{
  "model": "audio embedding model",
  "targets": ["instrument family"],
  "num_classes": 11,
  "hidden_act": "gelu",
  "padding_mode": "replicate",
  "wave_strides": [10, 4, 4],
  "widths": [96, 112, 144],
  "am_softmax_margin": 0.2,
  "nesterov": true,
  "batch_size": 64,
  "warmup_steps": 30,
  "adamw_weight_decay_other_params": 0.05
}
Rows from block 3 of a small audio embedding model, named by matrix and row number. Each number is 50 + 12 x the weight over its row's rms, rounded and kept within 0 to 99. All counts start at 0.
Before each channel's rows are labels from the 100 clips, of 14976, where the channel reaches its highest value: "loudest band" is the band of the loudest frequency at the time of the peak. Only what is clearly more common there than usual is listed. The data: single notes of musical instruments (NSynth). In brackets: how many of the 100.
# conv: width-3 conv, stride 2 (model.blocks.3.conv.weight, 144x112x3, each kernel summed), inputs 38-75

loudest band: 1000 to 2000 Hz (51)
conv.118:29 66 54 40 43 50 40 58 37 40 36 21 26 40 61 51 49 39 42 44 60 45 41 53 40 51 32 48 38 61 46 39 34 44 62 67 55 50

loudest band: 2000 to 4000 Hz (63); 1000 to 2000 Hz (31)
conv.105:36 29 25 38 43 31 43 36 56 49 59 37 51 36 56 57 60 49 48 22 31 47 29 49 56 47 48 45 46 66 32 60 64 54 71 64 56 41

loudest band: 1000 to 2000 Hz (31)
conv.109:44 52 32 47 32 22 41 55 48 56 74 62 52 48 45 53 48 68 47 54 40 68 47 70 61 61 73 65 62 65 36 49 54 69 56 59 38 27

loudest band: 2000 to 4000 Hz (53)
conv.41:36 29 57 49 55 36 56 57 35 48 53 39 60 57 47 64 68 60 44 57 55 45 50 43 33 66 38 50 37 75 49 35 37 57 48 45 44 47

loudest band: 500 to 1000 Hz (35)
conv.35:41 65 36 51 47 46 44 34 37 61 58 44 52 26 32 73 42 44 42 52 29 57 43 59 51 55 41 58 55 53 53 35 39 42 50 54 44 44

loudest band: 500 to 1000 Hz (34)
conv.75:57 57 45 70 36 45 69 44 64 55 81 50 74 28 58 49 57 65 60 50 46 62 63 36 69 65 63 64 50 62 70 70 33 48 63 26 45 47

loudest band: 2000 to 4000 Hz (34)
conv.134:31 59 37 34 72 49 45 50 44 71 59 32 31 46 33 44 58 45 63 38 63 39 49 50 54 48 40 55 50 63 35 65 65 67 68 50 53 38

loudest band: 500 to 1000 Hz (71)
conv.119:56 66 46 46 52 62 43 44 58 42 77 52 65 51 62 55 46 58 44 32 27 50 53 44 41 36 51 50 72 59 52 41 38 38 39 62 40 48

loudest band: 2000 to 4000 Hz (53)
conv.1:45 43 37 39 56 34 29 46 42 46 52 55 53 67 45 42 38 59 35 55 35 21 68 37 50 66 50 62 58 52 50 43 50 65 32 43 49 68

loudest band: 500 to 1000 Hz (37)
conv.137:70 46 70 29 59 71 41 67 37 44 49 53 52 56 47 36 62 58 43 51 68 50 55 71 43 41 40 53 45 36 30 46 57 60 54 54 68 53

loudest band: 500 to 1000 Hz (61)
conv.3:55 50 51 50 35 75 36 30 44 68 28 20 47 47 54 64 67 57 61 38 37 43 50 43 39 69 36 66 34 40 72 51 49 45 60 52 52 47

loudest band: 500 to 1000 Hz (53)
conv.108:59 57 60 51 46 52 36 37 35 55 35 41 33 32 56 39 60 55 52 56 35 43 52 25 51 17 60 53 56 68 38 61 73 35 55 46 71 35

loudest band: 1000 to 2000 Hz (31)
conv.4:32 43 46 59 64 19 39 48 43 57 44 57 51 29 14 61 28 44 41 52 51 51 79 54 44 71 50 58 50 44 32 53 27 36 32 36 32 43

loudest band: 4000 to 8000 Hz (27)
conv.30:55 44 46 53 42 34 53 46 52 60 44 53 38 46 53 50 54 46 44 48 56 27 47 45 64 50 39 46 26 58 49 63 40 76 53 55 41 45

loudest band: 500 to 1000 Hz (69)
conv.141:39 45 42 55 58 52 81 42 65 59 46 46 38 26 57 44 50 52 39 56 45 55 64 55 27 61 53 40 48 67 52 29 52 44 37 33 44 43

loudest band: 500 to 1000 Hz (38)
conv.9:39 50 40 62 71 68 53 61 34 35 31 41 67 34 51 45 67 62 40 36 57 26 32 45 39 34 50 38 48 43 55 31 48 39 48 38 58 51

loudest band: 500 to 1000 Hz (38)
conv.65:46 46 51 44 51 74 42 71 44 19 59 34 36 55 48 64 46 67 43 33 60 53 41 40 53 48 43 39 57 54 32 68 65 55 40 44 49 51

loudest band: 2000 to 4000 Hz (41); 1000 to 2000 Hz (30)
conv.130:45 64 54 69 41 58 49 47 67 52 33 28 55 42 40 34 38 36 68 59 54 37 66 66 45 55 53 52 32 19 47 49 51 46 55 60 48 65

loudest band: 2000 to 4000 Hz (59); 1000 to 2000 Hz (34)
conv.10:57 47 55 48 51 41 45 44 49 44 71 34 44 46 37 60 60 33 60 33 40 66 25 54 36 29 55 48 35 55 28 34 55 75 50 77 43 54

loudest band: 1000 to 2000 Hz (56)
conv.58:52 65 56 62 59 52 56 64 35 61 18 40 40 49 46 56 36 37 62 52 36 49 58 49 50 52 40 58 48 42 32 43 50 51 62 46 44 73

loudest band: 500 to 1000 Hz (41)
conv.0:40 45 40 36 63 58 44 23 47 54 25 46 53 45 37 48 31 39 45 38 51 24 45 48 52 37 58 51 37 38 39 45 45 42 47 58 50 59

loudest band: 500 to 1000 Hz (52)
conv.21:46 45 33 47 51 58 41 45 50 49 54 30 54 25 57 45 57 30 41 40 56 64 54 44 52 48 34 51 49 57 48 51 40 48 46 47 25 43

loudest band: 500 to 1000 Hz (42)
conv.24:55 40 63 59 56 72 30 62 40 43 60 43 76 49 87 70 70 64 39 55 54 43 67 44 47 41 64 58 46 61 37 51 49 61 59 36 49 66

loudest band: 500 to 1000 Hz (38); 2000 to 4000 Hz (29)
conv.36:59 39 51 35 50 40 31 46 54 51 26 59 36 51 31 30 46 40 57 59 37 57 24 48 40 48 75 38 54 40 31 48 45 49 38 50 54 47

loudest band: 500 to 1000 Hz (55)
conv.42:48 38 71 48 64 41 64 37 43 48 51 40 63 35 51 69 49 56 45 77 42 42 61 43 38 39 71 72 36 78 54 55 46 54 49 46 67 66

loudest band: 500 to 1000 Hz (47); 1000 to 2000 Hz (31)
conv.46:54 42 41 63 54 47 24 55 57 54 52 48 44 57 42 38 64 39 64 52 41 35 38 41 30 44 50 39 51 40 45 73 55 50 40 59 53 46

loudest band: 500 to 1000 Hz (41)
conv.76:59 41 47 49 62 41 49 61 58 39 52 46 52 57 62 42 45 68 61 34 74 45 46 64 48 37 62 40 45 42 41 56 62 48 30 38 53 59

loudest band: 1000 to 2000 Hz (50)
conv.120:52 60 48 41 29 39 42 41 43 40 34 56 53 61 51 54 43 38 39 46 51 54 51 58 46 48 48 32 68 72 35 42 61 32 40 68 44 48

loudest band: 500 to 1000 Hz (67)
conv.140:57 44 54 61 55 74 46 50 50 60 65 30 71 40 62 66 26 53 63 42 50 55 33 57 42 35 56 44 56 40 54 42 47 37 28 36 40 48

loudest band: 1000 to 2000 Hz (40); 2000 to 4000 Hz (34)
conv.117:45 22 42 27 45 35 40 39 43 61 39 31 30 56 33 62 31 46 45 67 33 25 58 31 54 57 39 51 31 37 69 45 35 45 41 35 28 25

loudest band: 500 to 1000 Hz (43)
conv.59:40 32 48 60 48 30 39 68 50 44 44 49 49 62 47 51 44 44 37 45 52 32 35 64 42 32 46 43 32 54 28 51 42 55 24 29 58 66

loudest band: 500 to 1000 Hz (53)
conv.100:52 53 38 64 52 72 52 48 61 74 51 22 34 50 70 45 34 39 58 33 59 37 59 57 47 48 40 62 45 53 60 66 59 51 28 40 42 28

loudest band: 500 to 1000 Hz (49)
conv.13:52 55 54 37 20 44 41 12 27 75 46 46 58 31 48 47 57 44 52 41 40 29 60 50 45 65 61 56 50 49 53 65 39 55 65 47 39 33

loudest band: 1000 to 2000 Hz (56)
conv.61:40 37 57 66 52 54 64 42 43 32 40 57 46 54 43 38 48 45 38 66 66 66 40 44 46 11 39 38 35 61 43 47 43 63 56 48 54 62

loudest band: 4000 to 8000 Hz (31)
conv.47:56 45 58 53 64 47 62 51 45 43 49 55 61 56 35 51 43 35 31 66 51 69 64 59 56 51 31 50 38 45 52 49 60 68 45 30 50 62

loudest band: 500 to 1000 Hz (43)
conv.34:48 60 59 55 61 49 44 33 28 49 62 75 54 54 62 77 43 41 69 60 38 89 42 57 59 47 57 61 56 55 47 47 19 38 43 53 62 58

loudest band: 2000 to 4000 Hz (29)
conv.92:48 49 38 41 42 54 68 56 42 60 44 47 76 42 28 53 79 58 54 56 30 43 80 51 43 52 53 74 44 51 50 62 43 51 55 32 52 34

loudest band: 2000 to 4000 Hz (34); 1000 to 2000 Hz (31)
conv.103:51 51 28 53 24 43 43 49 33 51 57 32 43 52 42 39 54 55 48 37 48 40 63 18 45 30 55 39 54 56 35 67 53 43 53 42 62 52

loudest band: 2000 to 4000 Hz (39)
conv.127:32 42 56 39 35 47 41 43 60 43 29 42 49 43 46 42 53 49 55 34 36 53 35 54 56 48 26 62 36 48 24 33 49 47 48 67 43 61

loudest band: 500 to 1000 Hz (55)
conv.68:39 33 73 44 55 50 53 60 52 76 45 49 44 47 56 54 42 49 49 46 68 47 55 60 49 30 52 60 46 45 50 56 46 42 60 58 39 19

loudest band: 1000 to 2000 Hz (42)
conv.81:54 51 46 44 62 59 48 45 36 55 66 44 49 57 53 38 65 44 45 51 42 47 51 41 53 40 51 75 47 66 47 32 55 41 65 65 63 60

loudest band: 500 to 1000 Hz (46)
conv.11:40 59 52 43 52 43 48 29 62 40 40 45 50 62 44 29 47 73 58 48 36 32 42 52 61 43 62 52 41 35 40 67 66 51 40 23 78 35

loudest band: 500 to 1000 Hz (46); 1000 to 2000 Hz (42)
conv.124:44 41 33 55 27 50 48 52 35 42 45 60 52 32 59 50 38 51 51 64 47 38 45 59 67 40 41 75 70 25 50 58 50 46 40 35 66 36

loudest band: 250 to 500 Hz (46)
conv.138:46 75 45 47 45 68 52 48 49 39 42 57 36 27 41 58 37 44 46 52 45 59 53 53 38 61 28 47 40 48 53 47 41 49 62 65 38 55

loudest band: 2000 to 4000 Hz (28)
conv.16:49 42 58 54 30 69 61 33 63 32 63 68 53 71 34 53 33 53 36 28 49 35 54 52 44 44 69 58 27 58 44 31 47 41 27 63 37 56

loudest band: 500 to 1000 Hz (34)
conv.48:58 52 70 49 60 59 55 59 68 57 26 43 48 71 55 54 35 44 61 58 56 64 63 51 51 63 44 50 72 46 39 44 42 37 22 60 51 65

loudest band: 4000 to 8000 Hz (26)
conv.26:60 46 55 52 56 49 42 44 36 58 55 64 49 47 56 57 35 52 37 55 53 40 79 51 66 51 37 62 46 54 49 46 43 70 43 37 33 45

loudest band: 500 to 1000 Hz (86)
conv.20:47 36 40 52 27 68 47 34 58 30 63 30 37 49 49 34 40 48 44 61 56 19 53 38 47 38 43 59 30 56 57 36 43 41 57 41 40 40