From a checkpoint of a small audio embedding model: batches of 64.
Rows from block 6, named by matrix and row number. Each number is 500 + 25 x the weight over its row's rms, rounded and kept within 0 to 999. All counts start at 0. Numbers have three digits each. After the name is the row's rms in percent of the matrix's.
# weight_ih_l0_reverse: LSTM input weights, backward direction (gates i, f, g, o stacked) (model.rnn.2.rnn.weight_ih_l0_reverse, 384x192), inputs 0-95
weight_ih_l0_reverse.253 097:499488533484498532494499474514514491472465493499485477486519537509480459513530530499564468489524475526518492494531536515496519498503530523507539457507522473524491503490461498492469483489524500539486521480502508455498502496459481517498540542565504492448492486518492487500475539511498519504
weight_ih_l0_reverse.254 095:486552479493511501523479562489522491508507537497507519475480506448457520458462540497516544532516474489486498483486507503531487507475495468479533510509520498505500466493487486542496543571485467510451458516437544501509503521503529489454520512462509509504462464483495523462530494576498482536
weight_ih_l0_reverse.255 109:487514509489506498485528476513485479540488515479524539478487478522546500485512476535501467486468523496465498530526500537537457552474531477524489498499500465484519522472451500539551545412502477490475535509467497510547465509511507500503502506503526472469506496474497494437502481526499522502
weight_ih_l0_reverse.256 097:495517466476516531504483472500508540486463507478564473511542482547497486505482514487494479477477531496538494482481501483553528468517503500520500513484506461498537518535435496492530505503516485476478535524466511488510491483509531551484525456550476505487463503477532486497532499515488507539
weight_ih_l0_reverse.257 106:516491446512565462470470531476510521504492499500453512467518528492501473510481493488494464537495544466538525515548478499542486533509535480490480532532476503520486499532510529548488528470467465512495493493492524540475552524479479503502524533522509493468518491547480494490514537460494515491
weight_ih_l0_reverse.258 101:466467495499511472546488455498497548477438421532491528486474522524502531492455524502516499477504490491527499498523477520434555469515511490471501492509507546496500483451542506497499476538498516512492526491527500490542503537525471471492468476500489528559512463519503550553492492451494492440
weight_ih_l0_reverse.259 107:535558477473502530477492509510511520498489519485519481495512486501517489528548459469517493520486502474519519533472508466459515507550487540473478496435494505483489508479510537482496491553503483507488469498520526516489517516444466511550505501507514480515493511492489474488508504526536490494
weight_ih_l0_reverse.260 097:539526516503484549502501468503495481500527524509545478461503482528508469466501447488513445497486488479511482519451487466499482458483479464545496497457518463503540534472468517538511531483502475518499519480515497460504456503517500510497517494495458519522510453468542530502534505519445486530
weight_ih_l0_reverse.261 101:530516474503528468464516520488468495514473524504522423514544512549474493506512561495502537528502457518459522510522495502492535507525474503468484469511490518503505483507508506511535498479504473483562512479535521481462471517453474498498506524518475487515488502462533520465512561466516531504
weight_ih_l0_reverse.262 093:532495498515506509497488562505528474478533493536508538511548498496518546513512499509513484515495449513521481511461498523500485479446493462485511497481496501485497482511513491483491493444508521490471532507491486471497523507535483520503480498558531535483498504481516471499499515512522473448
weight_ih_l0_reverse.263 093:528470526498522518491506459523516454460503444499527525501501496457539507511491476524508452489500497527570527472503505454541475446507478566519499485507512543487543486511490492505510510486535528492471485470460497539494463487548509498545516499556535503510509493541523494509491494514535475560
weight_ih_l0_reverse.264 092:527516480470487494486463439509523490493497477490524458504523472484498502528511475478479513488494513509530530493536488514507526499504527475482493484474485534518482506456542478440519499541510465500520496484482505512498505518563524482459483525511491468500536506464479504552493470562516501459
weight_ih_l0_reverse.265 096:487472480507461473531477485453514559502497518516498491535472514461508497494535492507530469547466500460476502474523513477477489533491536512475501507518521481517509492540542487494549514500561499521467491502541506499493522519495428449474503507463490516498464515504545497511502533493446533503
weight_ih_l0_reverse.266 094:520519460476438541501542490534516447512474473471505508503480465495465509533507509488467497446433491477503480532515496499531502545482507484469493509552538478488508492500511498469507473532513501511515500517504489509495520534498489525507533512515539502456470503520536476497477507484526486494
weight_ih_l0_reverse.267 104:504462440507502461504467466511491531522482495528524487518522486497489497510526476488541510517475484511481528521526523498506490470479529499516503497539461514505474477483510515501514473515515511448507491495484495484493488518500532511499477478475506522559490498504490565545482461427553492565
weight_ih_l0_reverse.268 106:551504492466524491546508476487513516473511467537512541502519470475516508499519496484540555469522570528535488542489480525516480523519470524512506497534442499485532473503523491494477488454487511494465438459481497486544522537515468479531461498483495482552533488532488530460478477472531476535
weight_ih_l0_reverse.269 107:439520462505503533451474483531507465501457549532487509522476496525500531523503546492520539477480507517523504528536482498551461509527490457504502511487471490518484519465486491464489510513529518501503494535494478491490490470504479524513466479526534493475465486492501442467493501549536526477
weight_ih_l0_reverse.270 098:497542507515499473497531470469526499541493489472507541516501495519476510542490452508459479478493438499536507484511480456532502508532547469527531486502550484498512504495450486470533516540484502490511476506524509512501479487537507510485469474494525498498462477504503441513512530490510527471
weight_ih_l0_reverse.271 095:517511481469438525463520533495512566501491463485473517486495508484478539511467505476455521469539487498482505521452476468532505557482532467484483457490506486526474507530529467481505479487498537542529487471458477438534491552491553488453472451521509513454499508495557494471507509521494489515
weight_ih_l0_reverse.272 105:486521475494489470454515513463498539510513517506499480523504485505529534474497509513510500486513523542481498453533489529525445530529490454512486528498511495506518465494492502505525464505484485493506473485508515499490489487472502469505508512553510527512544502508472463469516483530497487483
weight_ih_l0_reverse.273 094:488489530501501506492484527456492470527493504486531539535511499514464498509565496483513524514516476510499494496501476477535492474532457476490528474567458503487481514484505525496479523550480505531526477521512545522471512528522493479498502482486497490524529483520464530540511570497554488462
weight_ih_l0_reverse.274 091:487468475506482474505498500541524519482498472536537496481508459500517487519491466545499496475546503529452482524508512471469516527455519478487510508493508520488477519509486498525483472500512454490516462501512488524481471470535489444564484478529531489469512493511514494519495494508505517490
weight_ih_l0_reverse.275 097:541527500504515507510506464462517483535521525526494567470487501466535477504541452478419483470494478507505487473498496461538500481488510501497472521451508470514491491482505478485544494516484507512515478529471502486502479479451482499512490513467473530489509522450520530488506522425530491492
weight_ih_l0_reverse.276 092:520439524490462488504512486538527514536530478499479423470505493491468455526515481507461480471497484468525499490535499512496518458523521459512487500533510526515451537510508480466500509517494528492523501484492499574458489499479497493514503500499557531451491506507483498528503526477486509504
weight_ih_l0_reverse.277 103:480528507523514491448489505488488541537498538482495470509504499474507511520499534530498469502465475476481486523543481512520494487446508494502487532484474520505489470529462514556505530430512533526540535514496499552456522472524491538548494531488514473518511499488505473408514457493514494474
weight_ih_l0_reverse.278 097:482486513491493555509479482510511538479473529517521485500479488489503528471445444482490490496430525516465543483453513524492553504564453478503523476492477504514497512489568464488493496526482522535541494541497490502525511494495525461509510468499498450503506479499466521509490518520497482490
weight_ih_l0_reverse.279 093:502477488504475528542506486459518495517488500486498440496468506467485502493487503505532496489491469535494504528486506495479504540513515512516515495526471499491496502485462498459542518560512482472488506499525504474464526480463485482539526488499491495508484455554505461553533493521478529559
weight_ih_l0_reverse.280 103:501500492538502473475511532516496484533476518486485516489412522505514467507516532529513519546518514508498522515490484487503497443471452492509509511510491533495505468501536499468498485433471481514467493472493531514502491465508493464483481483533516494531499503511483453491505505450477490496
weight_ih_l0_reverse.281 102:521502504486459489490498441509485517496498527488480494500483535513519488501529453536519502490501506478466515502531520489493507454531443534510505499506454519506541523463500529477526507524533531517506504510505513469538479466464495513494523538526499464500491475521442441496517517536527512489
weight_ih_l0_reverse.282 088:526474487507536474497487481501515503534483485514549491536492528518495557494487475482464454544526494526509467429483496466518512518517473494523468486517550485520489499475497488501484489524503465491568474470472484517500516472521527512505496498522501539471526510496498475498491534453483516437
weight_ih_l0_reverse.283 101:501504525492521510537463509468489461463523494456567498481498515499489485484505529512498525489544515486493471488477492454485512511513458487489481509535521515537458522488540514505485521439484499494427513525524493494526548497468474501468464564509544493486485485492519470483524497440517525506
weight_ih_l0_reverse.284 097:528468531528540520477480500486468448516507505424510462526482482497526466494490462521461503526487477499512498451509506503503440509551506541504519486483496464509465516523487460535499498545500494486501467488496455475511479514509503519481528574499490538501506492515502500490467543502472498476
weight_ih_l0_reverse.285 100:511529523497500501505501519519470499522515497460477497552490534508517501492487445493526538507550512489504515516499464511508504505530488490509481564466489480509525509525506507525466506483506485493491457504554508503503521513486464498514516498526506444527525508507493481488512509475512526461
weight_ih_l0_reverse.286 099:548474506523462498532531494483508514508536512478490480501528479524464517500511528484525520485473477512498493486493518476484462520482499555485507467520512540535540424553457493465484460500544531514520517513503502502524496481495508515455492494515474492548483494509471503479500523495500494468
weight_ih_l0_reverse.287 098:532518496473485532522543491521494505498489526476529499505517493497476504539490495471500556458463460498520518474556501483500512483463483472563528490454498488504507483486497504501507484444485540452468516493526502481522501448514500510489468524505495482519518494517497493454501499530529493485
weight_ih_l0_reverse.288 093:477468507505493516514498536486520521501558475537472524511513472530438500462538518478470481461515503470484479500478495494476555500447513483493531490426502538535503514482499504519507486550493485551516503514473530498479481526552532510532516479496519478463492466485483481495503474455456467498
weight_ih_l0_reverse.289 100:502458531505480525495481495475555453469500468469518452501505494493483539473473501460470505504471509488520537489510534498504494482492534526546502516529482534529526493495549519508493489459495502535512540523503527496520549492470524481524484494481527499473534485526446478533481526514461483478
weight_ih_l0_reverse.290 097:533497518497499512499530503548496504505476498484489513478524545517546548528488487515486506435503456498509458437510498509493455545532523521504493497467553495502457500496522498508501504459522482495503465515483510444455529545519512504477471527510497492484477489466477467493493490493496506562
weight_ih_l0_reverse.291 093:477504497513489489455484514532510467518490488504501522496524543506501492508497436500477476509509462465538527499485481462491508486564550436531498498516528477520492480505488501489518532530500463491513455539526511489483475478496501524468519527465501505456523508479479495504547482443506485488
weight_ih_l0_reverse.292 100:528482484537460464482526498469494451497471502486478528484527499501527470444504468515539489508499510514473509504546481495516515521494481557539504500540495480504504533486498481539532503483476495508555545488492486449502535493495466485516511495475488481505494449523530481533494460465507480475
weight_ih_l0_reverse.293 099:483474545498516513558462444514512503519520513503497499492457500533504500515524415495504544494456480526547509442480533464495512526463488485528515472529475494518466511485463483506530489541539502482472488469479518497505487508473514505515486514451504502549521505525513527469503466456542502513
weight_ih_l0_reverse.294 086:508516536481459499468477540517475455498474476486526474480517522485524469502482505509509526467474481525497486469478472514486532480492480507442535543466456537487509485536537471532537497508487543523506502505517510475552479492507523483513541490490502510499501492509476472521503509486466528454
weight_ih_l0_reverse.295 099:564492513515529517512479494535514498542531513447482507511512456505485488461475543527506486525511528505472498479480524500484485489455487444496484497489525494480496518481526515484513493569495483495514538547542475472495481513531536541536526522534505467522510488481506539429505553497524478526
weight_ih_l0_reverse.296 099:510482502516515502507493463527502524483495499483497523497505539477463469506544449493551504493486499471528460515538500573504523492542466476535493471476532477509497489516469503498449502493490501467501504511493471442464484549493492504486511475494457520539513521504489538519514495506499502508
weight_ih_l0_reverse.297 093:531481500496499491495516476499443485550475503477531475536518498516467478519475457475526507495512537520510489499494490509566499483483483512544539488509517481482508506497525486511561491440473491471507525476496540529485489516466513473493492508497531519440517513500524464453492476456487532516
weight_ih_l0_reverse.298 097:479519477510535504494500527472518437471508518468486520470550536521466490481474512496520510488508469481522539462475515494488470464540464558535540494512498507526500481512517516497487517556473505545480504470507547505530495493481469477528477517450529538479484506509487457497518547434510501464
weight_ih_l0_reverse.299 103:507512490565506515529516499495559491513483479494513504485509498509523519537502515489490465464467461565536510507500527470464509406484515536478505474489471496473484509479533484497519507482503515490468531471538484532537497468528495503500497484520500537488506489477488480540484535509520518485
weight_ih_l0_reverse.300 104:502517504516512480510507517525468441494511523495487532501482506503501501529506440498474479517512497480517490562504464470505500499484522500525480489514462490489518496478497498476502504484485489520483469441450537503519537542526498477510452485469503496518561509488493510482484440462520474506
weight_ih_l0_reverse.301 100:489477508523543487473530512502499534523458471466427521462502479495516504515495532508496460515506493521507496541470510478517519523474497402524492495512502498494499505492477527519436494509532490491456518481543528525541500465489510517495517496548521477521458520486507521471490432551522493498
weight_ih_l0_reverse.302 117:503513492528539502501495456503520502445512501483516543517481527560520497503487493492534555486497519515533518428494501484527470485447490506480521501521475489538498506479493463503492484445522508511536511523486477483472505515550523481507480470561513507579493518497488459412518419476506464504
weight_ih_l0_reverse.303 104:493433516491481493488532506517445502507524496544544461504491521478482517547524518500522516546470540468527492491528511467498501505484503471491488493528484502500522527517471485469502519542470471479480477476453497556518484501524481477415541499486476480524470496514543462550471508449508495521
weight_ih_l0_reverse.304 099:532523472499473475468511525534490519515538475502489501494514513527531518458499464530442496535510445503503507472501510472481472512412489492497516487491523486519508478525517518493486489568500484478497551511506499506461521489487477531504531499532496477527517474527501570552487496523503500492
weight_ih_l0_reverse.305 097:490516524463478524492494485528510485534485488544503490456546500514514509526519500493533514505516458483478501523508546499534470499489481467511521491486490464508512552505498502493515479465489500506543498485497520484513464492512509468492483465435486489461481510506494537536528443525492487519
weight_ih_l0_reverse.306 099:544494487494548531517493466495487442492522479534497501525505483525536499474532485511415486500529490487455511482534523471486452510541494448504481471506504461516487500529443518512485563527492501475496551504509471495526504520519494530471515482478498451450525526480500499461507475497508483527
weight_ih_l0_reverse.307 102:459460490520497505498500468477499508535512501518516487479478542504508473537522527502475466519466479562526491452542482488485454535434505504499474486522518482505495543478471461481497491580493517474532532500517486551475485481514505485463526483511512471484489504481463494555510491535497509482
weight_ih_l0_reverse.308 098:444481508504508538502525512523476527529525525521483490512473491497482532476473518479520496478470424487511532477486461517525484493479477534478479477517515494499468522527485485504506547522488512475520515501485512511518479487469502455515547488497488522463493491501484447536506546567447564531
weight_ih_l0_reverse.309 103:453519498492485517490467515513486514542537486441502554503569505550524508458442508526482474538475486498500556495494503514538517536508505470473491479531492501519510453544485495483499477491522514496511497465520502518528522482459513484537479500494527526508519496535504478496504515479461498504
weight_ih_l0_reverse.310 107:488502515483505473529489498512517452506519528511513497482520466518517456446505461479504516518490477478477503518482466496504491502488511436526478533503488488503561517456472483490535472535484521501531537531524482504553517461456492485485497488492525488493502499495553479475518429497490462516
weight_ih_l0_reverse.311 103:484496483489493479508495492521484522524503470479497463461447526488473514480458527563529510537489497462520519520486525521495525513477547548473513454506488523473474529516507509495513523489559501448450488525500526548491496483485461483481459525500525551522474483538515493457511537499455498476
weight_ih_l0_reverse.312 105:505442492510524485523483449491492518492507484494460484557511515504454517491500493483519516543486478509549465450500472488500514501540521519473506489529471478474467525507498498485520517594497501488524438487454495522470474496455513512473499518556485549509488479541506485508503510450515512504
weight_ih_l0_reverse.313 099:529521486526536500501456505509571523454494491506519565466472518464514460516471431508542495503531514504455521468553517496435519503503496517486534481549539517536555465492477481507483477532498503543488507505491489467444483488552499482442497493518468499477491501504512487487498499521522437465
weight_ih_l0_reverse.314 087:512528479526501495485532491537505496464514500505495474468542472506468514505493519512516500489499502514456531503492512525452466509505501537471529504503488520524540513458491526524536469493502527504484501535509517526459527499531500473475523534486498505515458521475532492487487490503449468479
weight_ih_l0_reverse.315 100:488472473470494495470499544432476510530466462471486456505551491514516516522515507515514540493532472503524528488528540503478545480502529517461519511510554489451500542499486508521445494454487501521510515519483514516503533500541495510492539519520489505531491511520527468486489494477520494533
weight_ih_l0_reverse.316 105:548555523514511469513513507521521472486511498480489524526480489525557524527487514498499537487533526533549464499486484450486497517418498493502501464524481494498470501513481488465509459486485502508499479493455474518520529502536535463505524539551511488465490487540493508501515440415514496450
weight_ih_l0_reverse.317 104:542527550507491495516523546484503470508482478519505487533502492466511506497528528472511494517486481510557507561498503514522546509467526502532487478509475511476477493516477475524492500424479527473505517496447523524481505534456489513476491526473506515525520465459517523473462471461482507493
weight_ih_l0_reverse.318 095:518458495527513494529514504542516523474490498509524514457499492498552482525510501524510481524480495561472479491539505477491483454455502483519501482512512509493526438485512512484531465482468497520518592466480549527492524465511460494506504520490508549495512517465502483482464509467507465512