config.yaml
arch: "crnn"
model: "audio embedding model"
dataset: "single notes of musical instruments (NSynth)"
train_examples: 78125
gain_aug_db: 10
noise_aug: 0.01
input: "waveform_16khz"
targets: ["instrument family"]
num_classes: 11
embedding_dim: 128
norm: "batchnorm"
activation: "gelu"
padding_mode: "replicate"
depths: [1, 2, 1]
kernel_size: 3
wave_channels: 128
wave_strides: [10, 4, 4]
widths: [96, 112, 144]
rnn_width: 96
rnn: "lstm"
bidirectional: true
rnn_residual: true
rnn_layers: 6
am_softmax_margin: 0.2
am_softmax_scale: 16
optimizer: "muon"
muon_scale: "match_rms_adamw"
lr: 0.0036
momentum: 0.95
nesterov: true
orthogonalizer: "newton_schulz_5"
adamw_lr_other_params: 0.0017
grad_clip: 1.0
ema_decay: 0.995
steps: 1200
batch_size: 64
epochs: 1.0
lr_schedule: "wsd"
decay_fraction: 0.2
final_lr_fraction: 0.01
warmup_steps: 30
weight_decay: 0.4
adamw_weight_decay_other_params: 0.05
Rows from block 3 of a small audio embedding model, named by matrix and row number. Each number is 128 + 24 x the weight over its row's rms, rounded and kept within 0 to 255. All counts start at 0.
After each channel's rows are labels from the 100 clips, of 14976, where the channel reaches its highest value: "top examples" is what is common among them. Only what is clearly more common there than usual is listed. The data: single notes of musical instruments (NSynth).
# conv: width-3 conv, stride 2 (model.blocks.3.conv.weight, 144x112x3, each kernel summed), inputs 0-37

conv.17 [113 104 135 115 135 136 114 158  73  76 130 129 154 137 148 125  98 108 101 151 104  93 117 146 101 106 116 122 122 121 150 134 119 130 121 100 127 103]
top examples: synthetic; bass

conv.87 [140 128 111 121 168 107 157  98 125 142 132 188  95 101  68 111 118  92 138 162 102 125 111 161 125 108 165 139 158 112 105 149  95 126 127 133 143 124]
top examples: bass

conv.32 [121 109 105 124 161 117 147 159  88 173 121 165 155 120 164 133 111  91 147 156 101 128 120 119 124 145 112  77 155 115 115 138 127 113 153 122 128 168]
top examples: synthetic; guitar

conv.70 [119 119  99 135  83 117 141  93 121 117 128 121 139 113 139 122 138 156 123  98 134 143 127 149 151 126 126 121 176 146 132  66 196 155 143 154 125 110]
top examples: bass; guitar

conv.85 [ 74 115 138 128 131 108 156 104 126 102 105 162 118 179 139 112 172 202 113  98 127 115  91 115 160 122 112 123 149 100  91 124 124 134  94 143 127 136]
top examples: synthetic; bass

conv.31 [158 128 153 102 150 114  62 126 136 116 106 101 122 152 111  95 152 197 128 117 135 169 139 132 143 102 155 169 160  97 137 129 111 184 100 113 133 149]
top examples: synthetic; instrument family: guitar; octave 7

conv.14 [ 86 163 125 101 122 133 147 155 106 144 144 142 133  90 133 117 138 117 161 118 113 150  49 151 138 117 178 105 133 124 144 117 115 114 119 140 112 130]
top examples: synthetic; bass

conv.71 [119 145  84 122 100 113 149  86 103 119 109 195 128 152 128 134 151 159 141 104 107 126  88 122 107  99 136 100  93 125 171 114  96 120 131 129 121 130]
top examples: synthetic; bass

conv.86 [ 98 136 154 136 112 129 130 131 149 154 118  72 110 155 163 122 138 122 131 126 161 112 136 130 115 134 110 183 151 112  91 128 109 144 122 114 125 125]
top examples: synthetic; guitar

conv.126 [131 119 146 138 134 142 129 128 181 171 150  95 144 143 120 122 186 151 149 174 134 143  71 122 120  99 158 133 124 124 114 121 158 163 114 134 150 118]
top examples: synthetic; guitar